Weights of a small image classifier: held-out accuracy 53%.
Rows from block 5 of a small image classifier, named by matrix and row number. Rows with one number within an expert belong to one neuron, the router's apart. Each number is 128 + 24 x the weight over its row's rms, rounded and kept within 0 to 255. All counts start at 0. Numbers have three digits each. After the name is the row's rms in percent of the matrix's.
Before each expert's rows are labels from the 100 images, of 14848, where the router gives the expert most weight on average: "responds to" is what is common among them; "colour at peak" is the nearest of a few named colours to the mean colour under the peak. Only what is clearly more common there than usual is listed. The data: photos of plants, animals and fungi (iNaturalist).
# router: router (model.blocks.5.mlp.router.weight, 16x384, trained with AdamW), inputs 165-219
# gate: expert gate (model.blocks.5.mlp.gate, 16x192x384), inputs 165-219
# up: expert up (model.blocks.5.mlp.up, 16x192x384), inputs 165-219
# down: expert down (model.blocks.5.mlp.down, 16x384x192, transposed), outputs 165-219

# expert 6
responds to: phylum Arthropoda; class Insecta; order Diptera; family: Syrphidae
colour at peak: orange; yellow
router.6 097:115148141116093111116117157137088138129146153109140111154136159178178111109158153094125129139086123118134085119143112148118077116086138161106155144094147130153131113
gate.0 107:158084146107111145150118106105149134133121128142149076096094141101119177108098087138136146165139117114135136133147123112143146149156091088167106117123162123076117126
up.0 104:150093151137101133140116106122147123128130137114146104117109181105110195086095073143110171145136100148139123123132117117141163142154103131165105113089134083096111133
down.0 105:141076109102170156122086087129095094164174165130113104088113106138128103093085139145163112137105138141136118144160117097140149132178093140147108097158135096137112145
gate.1 100:138144111161171099146123126190163130105136152050126107134135118161160112163143099105109150111132122151171104103167171115135104107142149108109149089118139140169128137
up.1 101:138112120105099141106125103072113109129123095194121165113105119120109126102131160149151084157125145115093117155077067167112164143125118141126111146129134108088156120
down.1 101:096145158144088159101139125098144151128137098131095147148125135110123126074114112097160177129147148116120148109139151145075190155115153092115139154181144172165123127
gate.2 090:126137106160122124135109159150111123134110104136149088105136126098121156150101127154104161144104133128066113095153160094122113124129144122096164124136069129166129106
up.2 089:136107130086152113093187079137134123101140159130112167151106145150158085105139136110150125092125098132181159149112108144131123136142107136180086118143155131095141155
down.2 098:136171131135129145147133127082138056144161104156131145138113152166130124171119110129142161133129112152123092122097167086154090074097115129160153105146119054142139135
gate.3 109:143137086145127104136161133132093143129108143115182148116117127163084120110144111104097130099133120117106090147160122132137137100187147139148164108125100122100131152
up.3 112:131137148123111121099154118089176107138127140128121128114103149111120149167144145122179146076148137149113120146112130171142116091145113133131130097117127189136138120
down.3 103:122129092114097154118158123125167118103120120149143185100088129125137134138158132155163125171133084123150141110110088125092114112132111150155102165132158174180136104
gate.4 107:115179119099107092125124113115167172134140152110107150129077130107144105151148113119116100163126147140125084133083143138152136135111145125112119101123119133097127106
up.4 105:139097155143155140154107140117112097114136136141120101109158120130106117072112130116123161096135097119134152134174137132120102134141147070152122130141158132143130132
down.4 108:124123128088164103134115117139149153170104160135133135105157129145090176107130120148128124083115113109112170147134108112106095109145159106089148135137142142143090137
gate.5 106:173098156141100137124112150105118132113123124142113183135119107133121154085195192170119129143136131178130106114099109092107128098091148167104101152149107156152165178
up.5 109:111154103122173141122114118167128102109120112156136076128114131111124123149097090102138133118122146117168165122146110141137155153138127115145129142131164105101113117
down.5 108:112114104100123126110109164107162099104098161116140143127102121129127120156083138124131138126102061158107079162161126138109122135143156129134147103119125099174160204
gate.6 091:180154155132165115119093137139064177138104144126136146110116091130122133120162097139128092117073141130095143110107140161123153157112093160090131154127184108109181109
up.6 092:112127159134125140098147105135111151138136154112099133112159118166108095074143080150140110118171121127100152151149119139159124116093125122121155095130171099126156124
down.6 091:133118141143102129118108089185135128140128135113130148128145099145148098147095135126116117115121113138158129146104111135099170100148098116157150154160130135134097171
gate.7 102:112112143170108149135123119126139079104097110129113168082135136122114157118156136131132108106131114099106108117142137145125101114125123139152101134149131163130155098
up.7 100:139166138089113136142094129108107155078132106180160127166161099164146134103135126162164142118142129122113125121159107110132129138113142139102138109107131145139148188
down.7 099:112121109159119085119146131126122104144113124106094086081107166150088114132101149114123138118129072176118153158123092139108100146133111125134078104108102136114136127
gate.8 101:085150154107110141126128119146128117137091158151115116122124122134115136134128130117141151147165086092157119112149156143131207105104138115103146146141182095100185117
up.8 099:157100092140132103142116135120118149131155116110144150151125144144140104137130137144116118099112160159112157144107107117082062142175134149153114101119095146168068139
down.8 102:165120082123113101164163136121106110162112092144139116098183116146094117132143101124173112120124100123145120144127112143099124154118168082114159076117152134167150149
gate.9 094:135122106116130128136124134127103115116103144116144129130092119121136134136107151161114132149129168129128170161118107171151146130180101155156143172104102135131108131
up.9 086:143130080117153131149111132131103124153153119120168143136105129084140130103098173104115141141135149146141157133151114164159139129229099152127147140122122122131109109
down.9 092:152108129142139133178122117134168137138098123098091119149122112160130097156143094136124101117102117143129106169128156160138131119172163125161103096100114138185126152
gate.10 107:097106133124163121140132092111140126151143146145142103128145176143112115139215116166176124108154123142175178141145121150121133128077122134091171090144060121126154149
up.10 109:133097099092146155138158095129151131147140135138094110109119155161096100146140111116124126127149107101134144168149119147161122127126136124111138063122122131145156140
down.10 106:182049101153120122115132130122145137124094096142149108161120160108112189127084089121097093148128119160124112136153150142124113145132098122114084165134106120124136130

# expert 8
responds to: phylum Chordata; class Aves; order Anseriformes; family: Anatidae
colour at peak: grey
router.8 100:132129119130118144102171192158162116141157127126069159134140115147112161082111140114124118087108132174137132129142108078107124182117163149134143128117120123140099137
gate.0 095:100184138126095132127144082121138126103098127144112115127122132106116160131156145122154099121132134147134127120121136110164132134146166127131104107085160134088149135
up.0 100:162141176147123101108116130165132142135149124113133115117135146123149149126159142114145150161143123131128126125104125151162130172103134112106147133121136160121109146
down.0 097:112151134094135123104116139129108099104121119139114137174186117146170147132103142143162167096097112096140146129113135126158144135136168107055126127121124140147124210
gate.1 105:135114113119129165124116105120121124129142161162113146129148124123112122116159170134138097120158125102149152114130132149083128135114117149065094107153159114097128166
up.1 103:137137114091129144124122097106144117136133137167117144140144131110107131112150170128137074105177122107122108101128144149078105134135125134070071113129154119117123141
down.1 109:095118127165108146161140129104125119152098110069116081118126143142136148109182113150114149157135091166145084138103099080112135153166088121150106121101120185107104153
gate.2 096:109144157111141099183149154150122108134151160113115116122158073118093173128149099102132114145150137113149109152158142071080145145149137103118130147122098124119135173
up.2 092:127093137107094141117101150106147146122101120158173116142114119116162108154129151178120151099106105129099132128105142187142126064093142163148127116143139119139133080
down.2 098:125232150131111126119100111104124130153112149123114137131102096145150097148130113111133102112080087123139153084183142161139125117157126105145167116115145147128137130
gate.3 115:137113090082103141111100111140128139160088143137107127095103125108124142132125142099122135128132132140116155109139098163148108088134151092138155083092113137116123167
up.3 112:146111089086116144100112131150126126133087151156110140089104132108110140114127149100132139122134117136118133099130083173165131106146146094147156092081101150112118170
down.3 104:164111100156135144160133143095166127133117130105127107118134113150140077148119140096129138097155174151107156096156109109134129112133169138162147159137137127163135116
gate.4 093:153135150097159116154135112139094144123074153141126136151119095132149136156073107172142146131144084137076086132141106130118149129184112105099144158122099146106126119
up.4 095:155153162110186107146137132112130119136102144137162089125162094119125161133095144151143180145116099134097096112136113126103142170160153112088129166136115152140133129
down.4 095:060113132079086105157109143117136100118089109137113123102114120110164116141133131129125149107152171116129114165112106096107142171149150147078150139103146135115134120
gate.5 107:147129127122105103090130114102104135138112142165133133126127157149126125156155121159140124135105151137104137150124125112146117124099110129145119105148159169146114096
up.5 107:134135132117151153138129149154145124129132090111096142137132115117155145080116150098121143122151097122133142102115128140119125136154138125117136155110113079124149155
down.5 099:102083098128151111185101142137160153140106116123085121139072151129122102101102127150099105120127117127136115189142166148153122121151108123192121136154163176139138101
gate.6 103:135112146109118132130141142121102158157100111111090141126148142136118146143081124158111140116099115110145176118097141121123140089191086136108114152114116153173171140
up.6 106:131092150110134155137100147111112115111135124136109088100146103098103107128167176100151102159141161107160122157181149100123094117088146116121140091119123134104117131
down.6 103:140116127152108127139118132117121157147106124118134126114121107137132145144115125132111163073108113137074092128094125094132111116155087144112104145118135109106151105
gate.7 095:085134133134174151145117132112169118127158164101135106119158112146134113124157118118163132137092115120129121106121144117138096133096125147092091110132141139091135105
up.7 095:075118121145117160193131131148173122163128171130129088105103132148127108130109101146115124127138147113113109101091095122146121126114091148093115110151141138097122135
down.7 102:131117160176142133112164113130125081080107116170138122110169156144143093099114156142134114157150102153114184095115116127127120132089138169082160151090136145137148082
gate.8 093:096143140120130148151152157182131160143117138117072091137154099150149119139126101151174160132131155151154084117132126142104115109173148179137152146118123131088111168
up.8 093:148103109144168082121104153134107137118103137118140166105124147141125121125148115077115115140119121148068173141119095130127157136114099115111123102131137114192121102
down.8 095:098144160132086109120081116153123125151132136099130166128151144179097070139086105139124120102136156166152108108133102133154091132103171136139135121131133151122111113
gate.9 111:134129096142136151156142118108173105119116117157101142113164139114148147188095184124162099113079180112104153144091154121128142121076144088136094109101137131140124120
up.9 107:139122125122136137128130103125178134125105096136122150103146144107156168152104149115169100112090170135130139130129184105140128132083147106147073140102115121110155117
down.9 106:099110093130148136143106109117096131142119132137147133157164139148153159145120106086113139111120137163108138110111152160104133110177103116113162152151144174083140117
gate.10 090:141152157136160152133179143102145117160112122159093146121099153168129103142145130148148103106134132128117140153115109144104150107119128126156162130119129098097119140
up.10 095:130150132126136141136131101135128131084168111136114078144151089104118156121089127128111157083115122097139097148136142162159151155126105114130132124087160123133071122
down.10 094:111101083129107132116131148131133129107115151169102139173071139166143131144168096172132097128129129112146127103153150169132166156092159108122148119177130126148088122

# expert 5
responds to: phylum Tracheophyta; kingdom Plantae; class Magnoliopsida
colour at peak: green
router.5 098:134092113098142121136140193149134153126150112099139165132111143095155118070118114147178160144149151163122138124131118125153151135121110123139151108145122098121138163
gate.0 119:108095123098093158131126166127079125086128115083153163123141098122184132128103144132120117134114112075139144133158087153140164116143115090085128085139150158081146133
up.0 123:135087121150134157130155076137138171156081132115100131120128124113106132118088088091109125126148098152107117119104152079132102095102158120145127166081123125129112114
down.0 108:085175133156126103116161105138130109135141122134116107114134127157143115128116118147056126124135154096131154122115097136100166086165125134134133114137149159104148113
gate.1 091:152154116094100125143121114183092130135108119137119111126135109117098090155134121182093136113109130128163124116179114148185145112161152120126144114112146103155131155
up.1 095:123133163132102147098104143144142129138126073133114135087100134174121083095149076123161127129102123136130100089192091124133126121153127173103103153106096145132185139
down.1 096:127130110112140148123154130087115127095146181157141112091153157118083117096118151140122118144121092132128155121072125130151150132169142126138130081110164145145083123
gate.2 101:139096167111098137110151113086114136140157118125122123116109111127115123119108118107143121125155109117095112114129140107120121115094119130091085131122128094132136146
up.2 100:138188118130118118152123130138125119108130139122107132129142151141157125131110168148113132132088178194161146134152104141133110132144124129141169158154156119155139114
down.2 103:142126134162117118098148137099155135114108157121113126131135135125148136146145143129137134115104133071131120105111156171104135118128096073123137112118132165113148122
gate.3 103:144141130131091168147149135125109097071090132138136067112182134139151112123164148133110166152095086133080108139115096106118105105159134134098143149147118123127127122
up.3 096:117118145138174097110102146133115158150164104123123194118076127115094114130096124103142095115135146143165138091127155131136146173118116134149116099118119142158146146
down.3 101:144122122155130087143163152146136158142138126098145137105121139130142119107142081127132150147068161139115161144111110123130128134115131101161148120080144100175171136
gate.4 082:154088101106139120167070145108141145141082148083134134157146129103112124150116139127124075127090141116132099142118102156076176121122136113134137128122140164121122106
up.4 082:062156118151142139140168168144149094087098103126162156156113123118118147087097107139150137144139150147113147139121130100116116135148135122103110127127153113144125090
down.4 087:118119143090176138115084147090065132131155112075118143129126117115131132095165131160127131127134126177128189168071120158120141121142084154126134132061122117147121113
gate.5 091:127125191156101160129133158047134128097166156123183146115141104139136171094135151110132141151113109117150139116147081103114077145122158098155138085137131126128126152
up.5 089:085094131165146140075087101108086146152111160080162119140094125127174121152156134122139127145112135116096102136166121121105123147130142084115160113128133141148106139
down.5 091:091088162143162116141127126123096154148123137163132172104099134147141161137160109189156138097117111160165146131118111143123131104142110112168141132075134121203113142
gate.6 100:114135122116147132190092154118175095147158102117144087133164151139148108149129131100137151145123120136130131126134132083119113157132153133149127115137132128116137121
up.6 092:161123153139120123086150102165089148130089145126086140157105149145109134102150130119097079099129090122138103126098122143116160102111115158076114123125147086111118110
down.6 099:170152073138119126166148107134122133104162127132146118130121145143108141103143160137113100122108121119107144150060104092132164162074135110072156162095107100121119116
gate.7 092:161095130133151096070125101110136129138137103103146155140142109092107124127150137164157115154129150145118134132121143178141110102089143134148096104131132137114123182
up.7 093:146167129149097133102144135137154131106121131091093108131104122139123138158148156158166112107115165168105121139116118122142118149104114159139136124106126142130149118
down.7 089:142125154102120158121145137160117163139151146173144125126159115113100101149099124180133127082133100116161187123104134165120105124169123149135118122133153133068124142
gate.8 094:097143134167140129112110148111086157121116088153141113127161085119129106119144153105117132128100133095113112118121072132133166139094128152104120119136158106089099105
up.8 091:159153159136139105098138081113078128127147129130154162147123083123123108124129155114130127155151166096104123075144073084104187121094113113104122139110145099147107124
down.8 091:134139100142089166130156142073123129138093132127116160130172146121119138182163144167086098114111118130143105101102138120138106139106095141136134174178135109153123142
gate.9 117:121096127142144109160107146087155138135138142140132165126117139123114086152147139127109095067110140142137105114115104152113086178158130144129192083190141116161152087
up.9 116:135166140124120132097152097160108134126116109117127095130125124125135158093114123142155166195165114097107151137146159131130159088098120097140074166075119149102100182
down.9 106:108137135136119095080107151150090129172105126114152125094125114145070119136096150117147151140139092146116104131114110095158138145138133098134107087173106121140160165
gate.10 095:101137169112153105117155104159132167164095082131106133123137155122131116100127123126146095120144097097134115120142120130129140162161125120098123169066117138114126115
up.10 095:114138140088135102123110132157144132150120094096115136110159146110096120117107122132107120136151118069088113139123106141156133115141124151123127146118083090108127125
down.10 098:144123124093140160109109121160119131126140113125105088145147110163108117142144081086101107076117129074120132114097138155139159119148102154159158144136099080136142141

# expert 11
responds to: class Aves; phylum Chordata; order Passeriformes
colour at peak: grey
router.11 104:145103115112139102140088228144155126107126137118154145116157143120108144109139120128109129131141118097097187066138166121076121127145124138099154095182197128118116096
gate.0 103:138138131113132148096153102134126148087152106149122132148089121113123106088075121170103171102135141157146114101105157116131094146114118147148143149095141102119086116
up.0 098:132135124150116099169120147113125122152098186113131112105163131145132133187160131083164105149124099115113159169156100160118168110142127090114123085160109140132156127
down.0 101:130132157123131117155150081151103146081094149161174143113090109120158149150131149123134097169133150125143162126135128150160155132112143141202146169118116162148165110
gate.1 096:160102092157103158167089179152159077122095126133124185157135129160140141133109142119165157099139141116164146145104093126158111151119095094113124124133150174114131102
up.1 099:103133145090156125106200067123100167160136119121153095111113116084100136126154127154071118163075149148098122129157128155110143104148172144152147145143120121146134165
down.1 101:134128129113119111103140099136097157143125112105117103089120168154109160137137145138131165121166120117128091120150073099126138154136135165135141127150147114088130140
gate.2 091:106172164117156106160122134154120123147113116117111107166136130168132138122088115123125138122154119067156143128150074110138095128139172094109132115088130107118166069
up.2 091:174125119135120118113141143113099128137115149189134124121116111114154081139138142158106112157116141212142118148124142155153152089113105098131098162189100166116114192
down.2 094:096118163124119106128115139112102082109123097138134133127114152127146117156136111148163133102129138132149178170116161129112100167099141158104135099132140105109119082
gate.3 095:133084144136086134163134126099106072126147149160129123160105160092141140146124132154103155165155082155159128103124138134163114143113138149130116143121147145118132111
up.3 099:118099144102096128157110153118119134171143145133109133153093138128130160097168145115126133138143109195138125125159103156126134121091120132190145122099144148134121168
down.3 098:147120128141166131172129116113094092127116101110065123123138103074134074099151146091172144150142153120140114094126162108144121136165121108137161152102114150077108123
gate.4 096:150085120134125100118166159132138135103124092113117107109158117116123101129104086108145158130117103181158141133173059111137139140096122167104136091116125113108158118
up.4 097:115169130097096182120109118124089097102156127150116126111091137140126114151136184145130103133139203088084117101070202128144112134157143098115108150136117135153106103
down.4 100:119116122154123087124116156102145077187100147120149140139136146105097171133112127131112131124164125110109165136131110110108149099125117141111145147081126087144208140
gate.5 103:129120157114130137167138085106069128166074175126124153129137093114148134090151124151122115118143167140118115094167104084115110140108140144160090110136134135077115130
up.5 103:117158098149098127125133129121132079142088166131147132114127122137150128124107087132107106151139131068167135118174110147095131144148134117132115126138135132129158119
down.5 099:126109100071157141134151152140139151089130146109158102153136125139123116075150124090132139099090117136090123075121147161136156136127100134153065105093164108116132130
gate.6 092:147129153110086138129115151154152162145121077111124125115120144078122130120151122102118126130106173119172106117185098095128118117127103137088102099162072160117117105
up.6 093:126146152116140132171115145154169101132129147131145135111132145097118104144101135144146127153180114089155131110173161147100126118081135129120147134152109170131136070
down.6 092:114201120103142120123134126137169102150172161144172141165138164165155091179132107132129111104148142114105149115124127078120200137134145155077084131133144105127136076
gate.7 107:146087154141111132094114088142146104146147160120155098102145114095107120148122107093109113109150102142138085133134156167060117100170122138118152117133108124099134144
up.7 104:142150116135143124114157144145136132112118083086106153150083153145136155155157108143124141108117107118150124108090107093139099143068121130148107168147147120146149121
down.7 100:158135107100184096103119149101137119119135141157123105129159142156144109111150130123149096107141127127124137131120115106113102114128179149154124143128138087156106124
gate.8 101:140134107112098101147132149125119125146091116098162152145123118158132118102141122147130134169130137168126118117123130112122136124143146141124148123097113086128174135
up.8 105:134148084114115124153153162136118118128050140183146153134128139123125132094138136138086097139132134124165125107122132147104143121141174150150123154103124091128151136
down.8 105:108100125098103153116144123129140118169074096079120175126147126160167097093145135150118151124162134109122120129098135091160103157133116107121150103109130101121122129
gate.9 092:126082143133121073102117080122129154092157106162140128114130139138103157149129105104119144126112165156133094113158108102163079148131059144103072141139148139165123127
up.9 095:125139162076138138163114152100121102161167082109117146089129088129134161097120135128139128137112096116103154103148112142082139141125181175102120142127119156102092192
down.9 093:140096148103139104143128118100110113137126119116135138110145150154123148120135119091088149129145091182110153114155130114163096123101109103105105127130136117153133141
gate.10 096:107094177161065119138117089133170135134150088110095112127178151111148136093133141106119093160127143103119159136170152100147144129130191114120137127144103128125147119
up.10 098:157113079118129108164115128142121112137120177160138117145119148162126168119130101141101136107075129159163161089105137126150175120134088170143130159108111109115097124
down.10 098:138147105104121112151123188125140137147160152146119098116090163116136108154150132128112100155111147109122137151139150141118138110111168097136099119088133128105157147

# expert 3
responds to: class Aves; phylum Chordata; order Accipitriformes; family: Accipitridae
colour at peak: cyan; white
router.3 112:130101102153069141136145216130129158087127130136142105121137125170145132099142140088118177105067132096115156105091094139075142147107151089142170098117101178129111133
gate.0 089:123135163104093094138164171159115104096128118120110138138133146097118111129109124140132141146110112129131164141129128135151113119130127150167107124124115140133141166
up.0 088:158099121140146130138074137129131153118135161156146118074148132108105167091166093144136134091148193131118148160136117113095121136138172135102115159122148130148104136
down.0 094:182121121144130067117101128125097100125075116087145156152147149122151124126079141107130118127144162169160162096135125137078128125138115072094096146140109103160179088
gate.1 087:105168140146117116174123138113107149185157144104121117088098176145118131135148107107116135097118086151149134144079087128101097121156117111090139099119123131174138127
up.1 076:102131129110128183077135150164134165145133094110114119105154120122133169094171141135088131133095144153154134142147079138159130157169100125117155134103127144077116067
down.1 084:117095134116116106085122114132099107160080119174128112136093146101101168133088147111132131101086131149113123133137108159088116123163121125123124119154092145130075131
gate.2 102:114143128137133137147112150170165142114102164162117142168117115106122158100102137095107135140161131101128150126133157094176142142147121129159134159141122147166148148
up.2 097:135153136138136150165116174152149128105105149165131136140137130063175168096116090114108142159126142094125129117134159087137163117159106097141131140137105149136120154
down.2 096:107133093120114171157164116128144144153143152121144132087162127134160135128082137106132128139065157112144123134148135104118092196115144109115106110180131167113111131
gate.3 107:148090112099122165159111154167120130131120100138126132117118095134102134131120157114158132092143113092072095093134078165080135146122091154119137159144119123134160149
up.3 098:135114149114134171130117173146127136140109119125131156132078111132120107125120153132123110093146131089132090083148106128089147114156095148068138168133193138146148120
down.3 104:116147129113066112136115140131141125141158102130157114175131110117096125164114132119150119128121161145125095132150144144103117118151078135176062130090107141165115132
gate.4 080:151104091106109119170157160122126126146109101144121113109100125140115139115130147163138095149161150111128135120083130156166180099135160146143157106093106175100155109
up.4 081:146116105101130139140163150131122108141118152166110117120115113128114125140147142120143099104150067115146107097106160152165134103154168148168136159123142214074169128
down.4 086:106138141115155124104117198130101133155119117104160117147165108107135117166137135107124136167131127114130125135122105125157061127093142134107124142149110125116102127
gate.5 106:133108110132106146174111139143124100120162081129112083136118105151106125138143088148130128133110147129156125123087133112157196100125083122141104135078156145095169109
up.5 101:119152140125124099106131122101145148130115174123152171131141146105131134108102165115114132134140111121098128141167135154115079134134169136111168111165099119154077141
down.5 109:145186114107136151125127136132126083115117124189073102106086117128147136125143131114123165108163098145133184144123155146119151108158141127077099133137119129175121101
gate.6 107:132132140104083113107109089134143124115121098130065148119149150124115133155151106098110142141113148118091129131124105122110115117063124155117150176106140122126122160
up.6 105:153105133116079130135112108117167130119117111160092123119133155110117146126133128115103133132122120104099126130130098146088133106090109141123162174107124100097121138
down.6 104:136098167116203108155152101129123101092108120103138181154142135089107143132103098119133117118171142138130137098127135153095146124137140092164166129102097094121170144
gate.7 112:119132132117091131099108151125103114115117124150123097109162086107147147110149116132131077106116077107150157158134172136135137105113114117092149123133172141108152149
up.7 111:106144087162090146115098113123136144097121143125125139096160094117112146138132106151116095145113071125132167124151146110129110101120107177129114129102147127167139170
down.7 104:114141081136132152137169075101111145120102095144141106142111094134110082155177105154106147115125138087120056123122118126079118085109148139111111134149147103121109147
gate.8 122:099126134178186079130171102152140111149135110141149171111098127144173168069130107149137122115122149126123150154125093110098125166167136092119128082145134104107132116
up.8 122:122092144132186140156116099131124104182170115153106135094144133112167153083141116160127139117115142122107146159145110122097108150133132124117119077134118102108148103
down.8 111:130184111145124132143075120139075104129120141157153088122100156146139173125106134144109148159120148094115135124124076134134123148164153151078130121094105144146139124
gate.9 093:151133125107127135130083159108134121116130092128131175132149099089165146130131093131161110144129128123117135143154108097166091100153135097148097134172107115188137122
up.9 094:180107094111154127156105116113080135087099110152125145092184131110159123142178087116124126094118142134100177132120112139135118101119122151136126126156134134149147101
down.9 094:098133117178078123137053161107106125123152134150117144130141116137114153135140099108106087127107150143101116153151078148150138129115157138113143115148138096114136135
gate.10 083:144090166131139093106101154159092125107115091073095132153144146133101138115086105167148138137147141121144177149125141146161167136100150115107147104144118129165112137
up.10 084:123157134102176104104109110110167132095110156144109139139114107112105114131123155104151182116101164130102110145200135101082156132146142121120128142144118133071123126
down.10 087:081133120120124143156122107123167146127139159154119137106143122134111114144148125116148106186144180114136147119163122082202146124102132113169103103137103135131150150

# expert 14
responds to: class Insecta; phylum Arthropoda; order Lepidoptera; family: Nymphalidae
colour at peak: brown
router.14 095:139124132192085147143133117128161143158158139146126127120120165091140128161159126147127111132090150127163090113133139146114085158117114131089131115117167148130111156
gate.0 096:131122128184130108145110148154158159101106096150111146115117115077122132124150092143128153110197118102127114118157100150134108108172115155125130125091154152149112166
up.0 097:146094155172096119141110146133177162111124085165127155102108125100125125133172118122143145119169127145144131117126125126111120081161101137149141105077115124142122146
down.0 098:097136089153116113110119112135128126130150110145136125131120107177132162137117132096158116129145132117157113091159178117107091143144149151088182067138111129153114133
gate.1 091:105109117128147112110156136074102125122148101118089097136119138173131098175181157141129124146119182124120148119152124124146127143108121146125093084101134108106105160
up.1 091:142136160144129157133147122133146147177134124160123119097112149155128107150151134109100103138140176105085102087124134098138110124119148116102115114129125108116109130
down.1 090:130163117145159147174146149165175175137109101109163120108142177166126148150094110080133130119131118083132115132135156115119110128105150180114095137099121090163137116
gate.2 096:112113147136124145102130144169087161135142099166093101111146097107102128128157122154114137155113197127149150108106111138143103104156111151137136130111170097132122164
up.2 096:154107114151138125117109171103164139145136144108163149154098154130126142124105153121153129124151092143113131136127128102145147152146138135138128112091105146127116138
down.2 098:176140132094144127104101109112144091065104129112126121138109144162120089157098102141098092141140083115096091146159131134118189110155121105173080152152122088126132154
gate.3 102:143146149102126124114155130150094167141118115156138134061165105128121118115165092154098128132108089158124126166110120127179094123108133157149102129114095101167154137
up.3 101:140104110149137129093150112122123159087142086145136109113163140115138168126116142101140127223106097130140158115136114141089108136118158161140089136110140124114134130
down.3 098:144147157157096113134172138125158118120149143079105134134169104112116147109133107075141145169138123123174186105125151124195095112178094137092124124161111113091097140
gate.4 110:193100129129116090135151126096128124097150137150113113167119161156124110110147152119142173111094130095092084133090114107091092107178075085157102123114090067104124180
up.4 103:176098125072111079119127095140085176105141098160135162138147161129161075111172117152155178125083156104110111104110121134163131113147112128150069163123118107115110131
down.4 102:120120139122105133129123118118130105082133088146188091161155158141108131129109114115149131145119129120168109163114119133116152131179128106120112107101060133197127153
gate.5 095:132116158140140161110087140170160100147118170091100127141131128132081157142083100129150142125167136104109091142134118136177109163134108108119108175145145095121160113
up.5 100:144119171119154098112087136174160084141106092124100073105129141125078126166088124129116133108151149087101090089147147148146105170140097092083118144141120104154127129
down.5 097:120136138123141131153089122133124092149121093130088156103116109132100147131108104151119138093121154140124127139078128119129134189082093107115157167148157107173176112
gate.6 098:135145144160109131126083102090132085141144166140092121122115116120117109136137118109151100155122091162132116103151125107122145141107133123116114107120116155116113155
up.6 103:102099108109118117143180129107113130115071130154168141126122122127114153107139133146083141112117145139112123173113128140161125129120137139182153140095133102143146109
down.6 101:127098145113150100114116111092116121135132059144091191185104125161109123157152123107139166153139138090072170145111121155148142121116125152111132135128155120129119159
gate.7 096:119147106116118155123120145178162111162114130113061143132119095155121095141117079170098072144153095128123152123122143125136129110124127126133117126121133093094140095
up.7 097:189072126143126133128122140107125117122110145141158128126145142155096191135112132093147152088123142156135147062154141117122129124118094120143169151141159140133124116
down.7 094:099147150171122100164117104079107168116127161114121136103128088130122171129125118109160131160122108152102112105150101128178128147151151116134119187114115132112125150
gate.8 089:142090146156112142101121127141137109136142139134112120130124115088115118147175143145139125191164114156105183174111130148177116088133148196107138154106146120144114125
up.8 088:086131150104118097142135145089122137151110132139150135095129131192128138104085130136154093077090135120123111114120100159096182106128126107132095121129128136114135142
down.8 094:137099125153147215128128108115090131117102148064111092118103112092157155133127154130120146112153131098095141112101158113116117140105142114100126138102128155138191152
gate.9 112:140110120141148123151099156161124152097087145122117111105141137133124099147129119120109105138093128146089105158159117101151138153135114186181145173118120096143132112
up.9 115:133162130128140134099159114107141123156144121133154116146152119128137165115128124124140127141157126144157150131085140125104120119118134093094122091140108147120117160
down.9 112:094116108106143108102119160145128151091122118107153117171140123111136134088133121107157122092100091137136179132154148113147118131140133111143077112137120106123167134
gate.10 097:115151150150133113131136113157126134136129125142124116085125163144144099151161139162137156097105115104144115115083169120136113132149108120111163134099143140128103127
up.10 096:092184183120145125131135133181123128151155132115135099087134157141134103162153138134134151138148122106107113139093172123131083152168089122109151137104167123128086112
down.10 100:126137130122114127106107138133136151151133121105155126146162143185086132157105173139154115102169126136112090143167122131169144145127098102140126137085133116174121149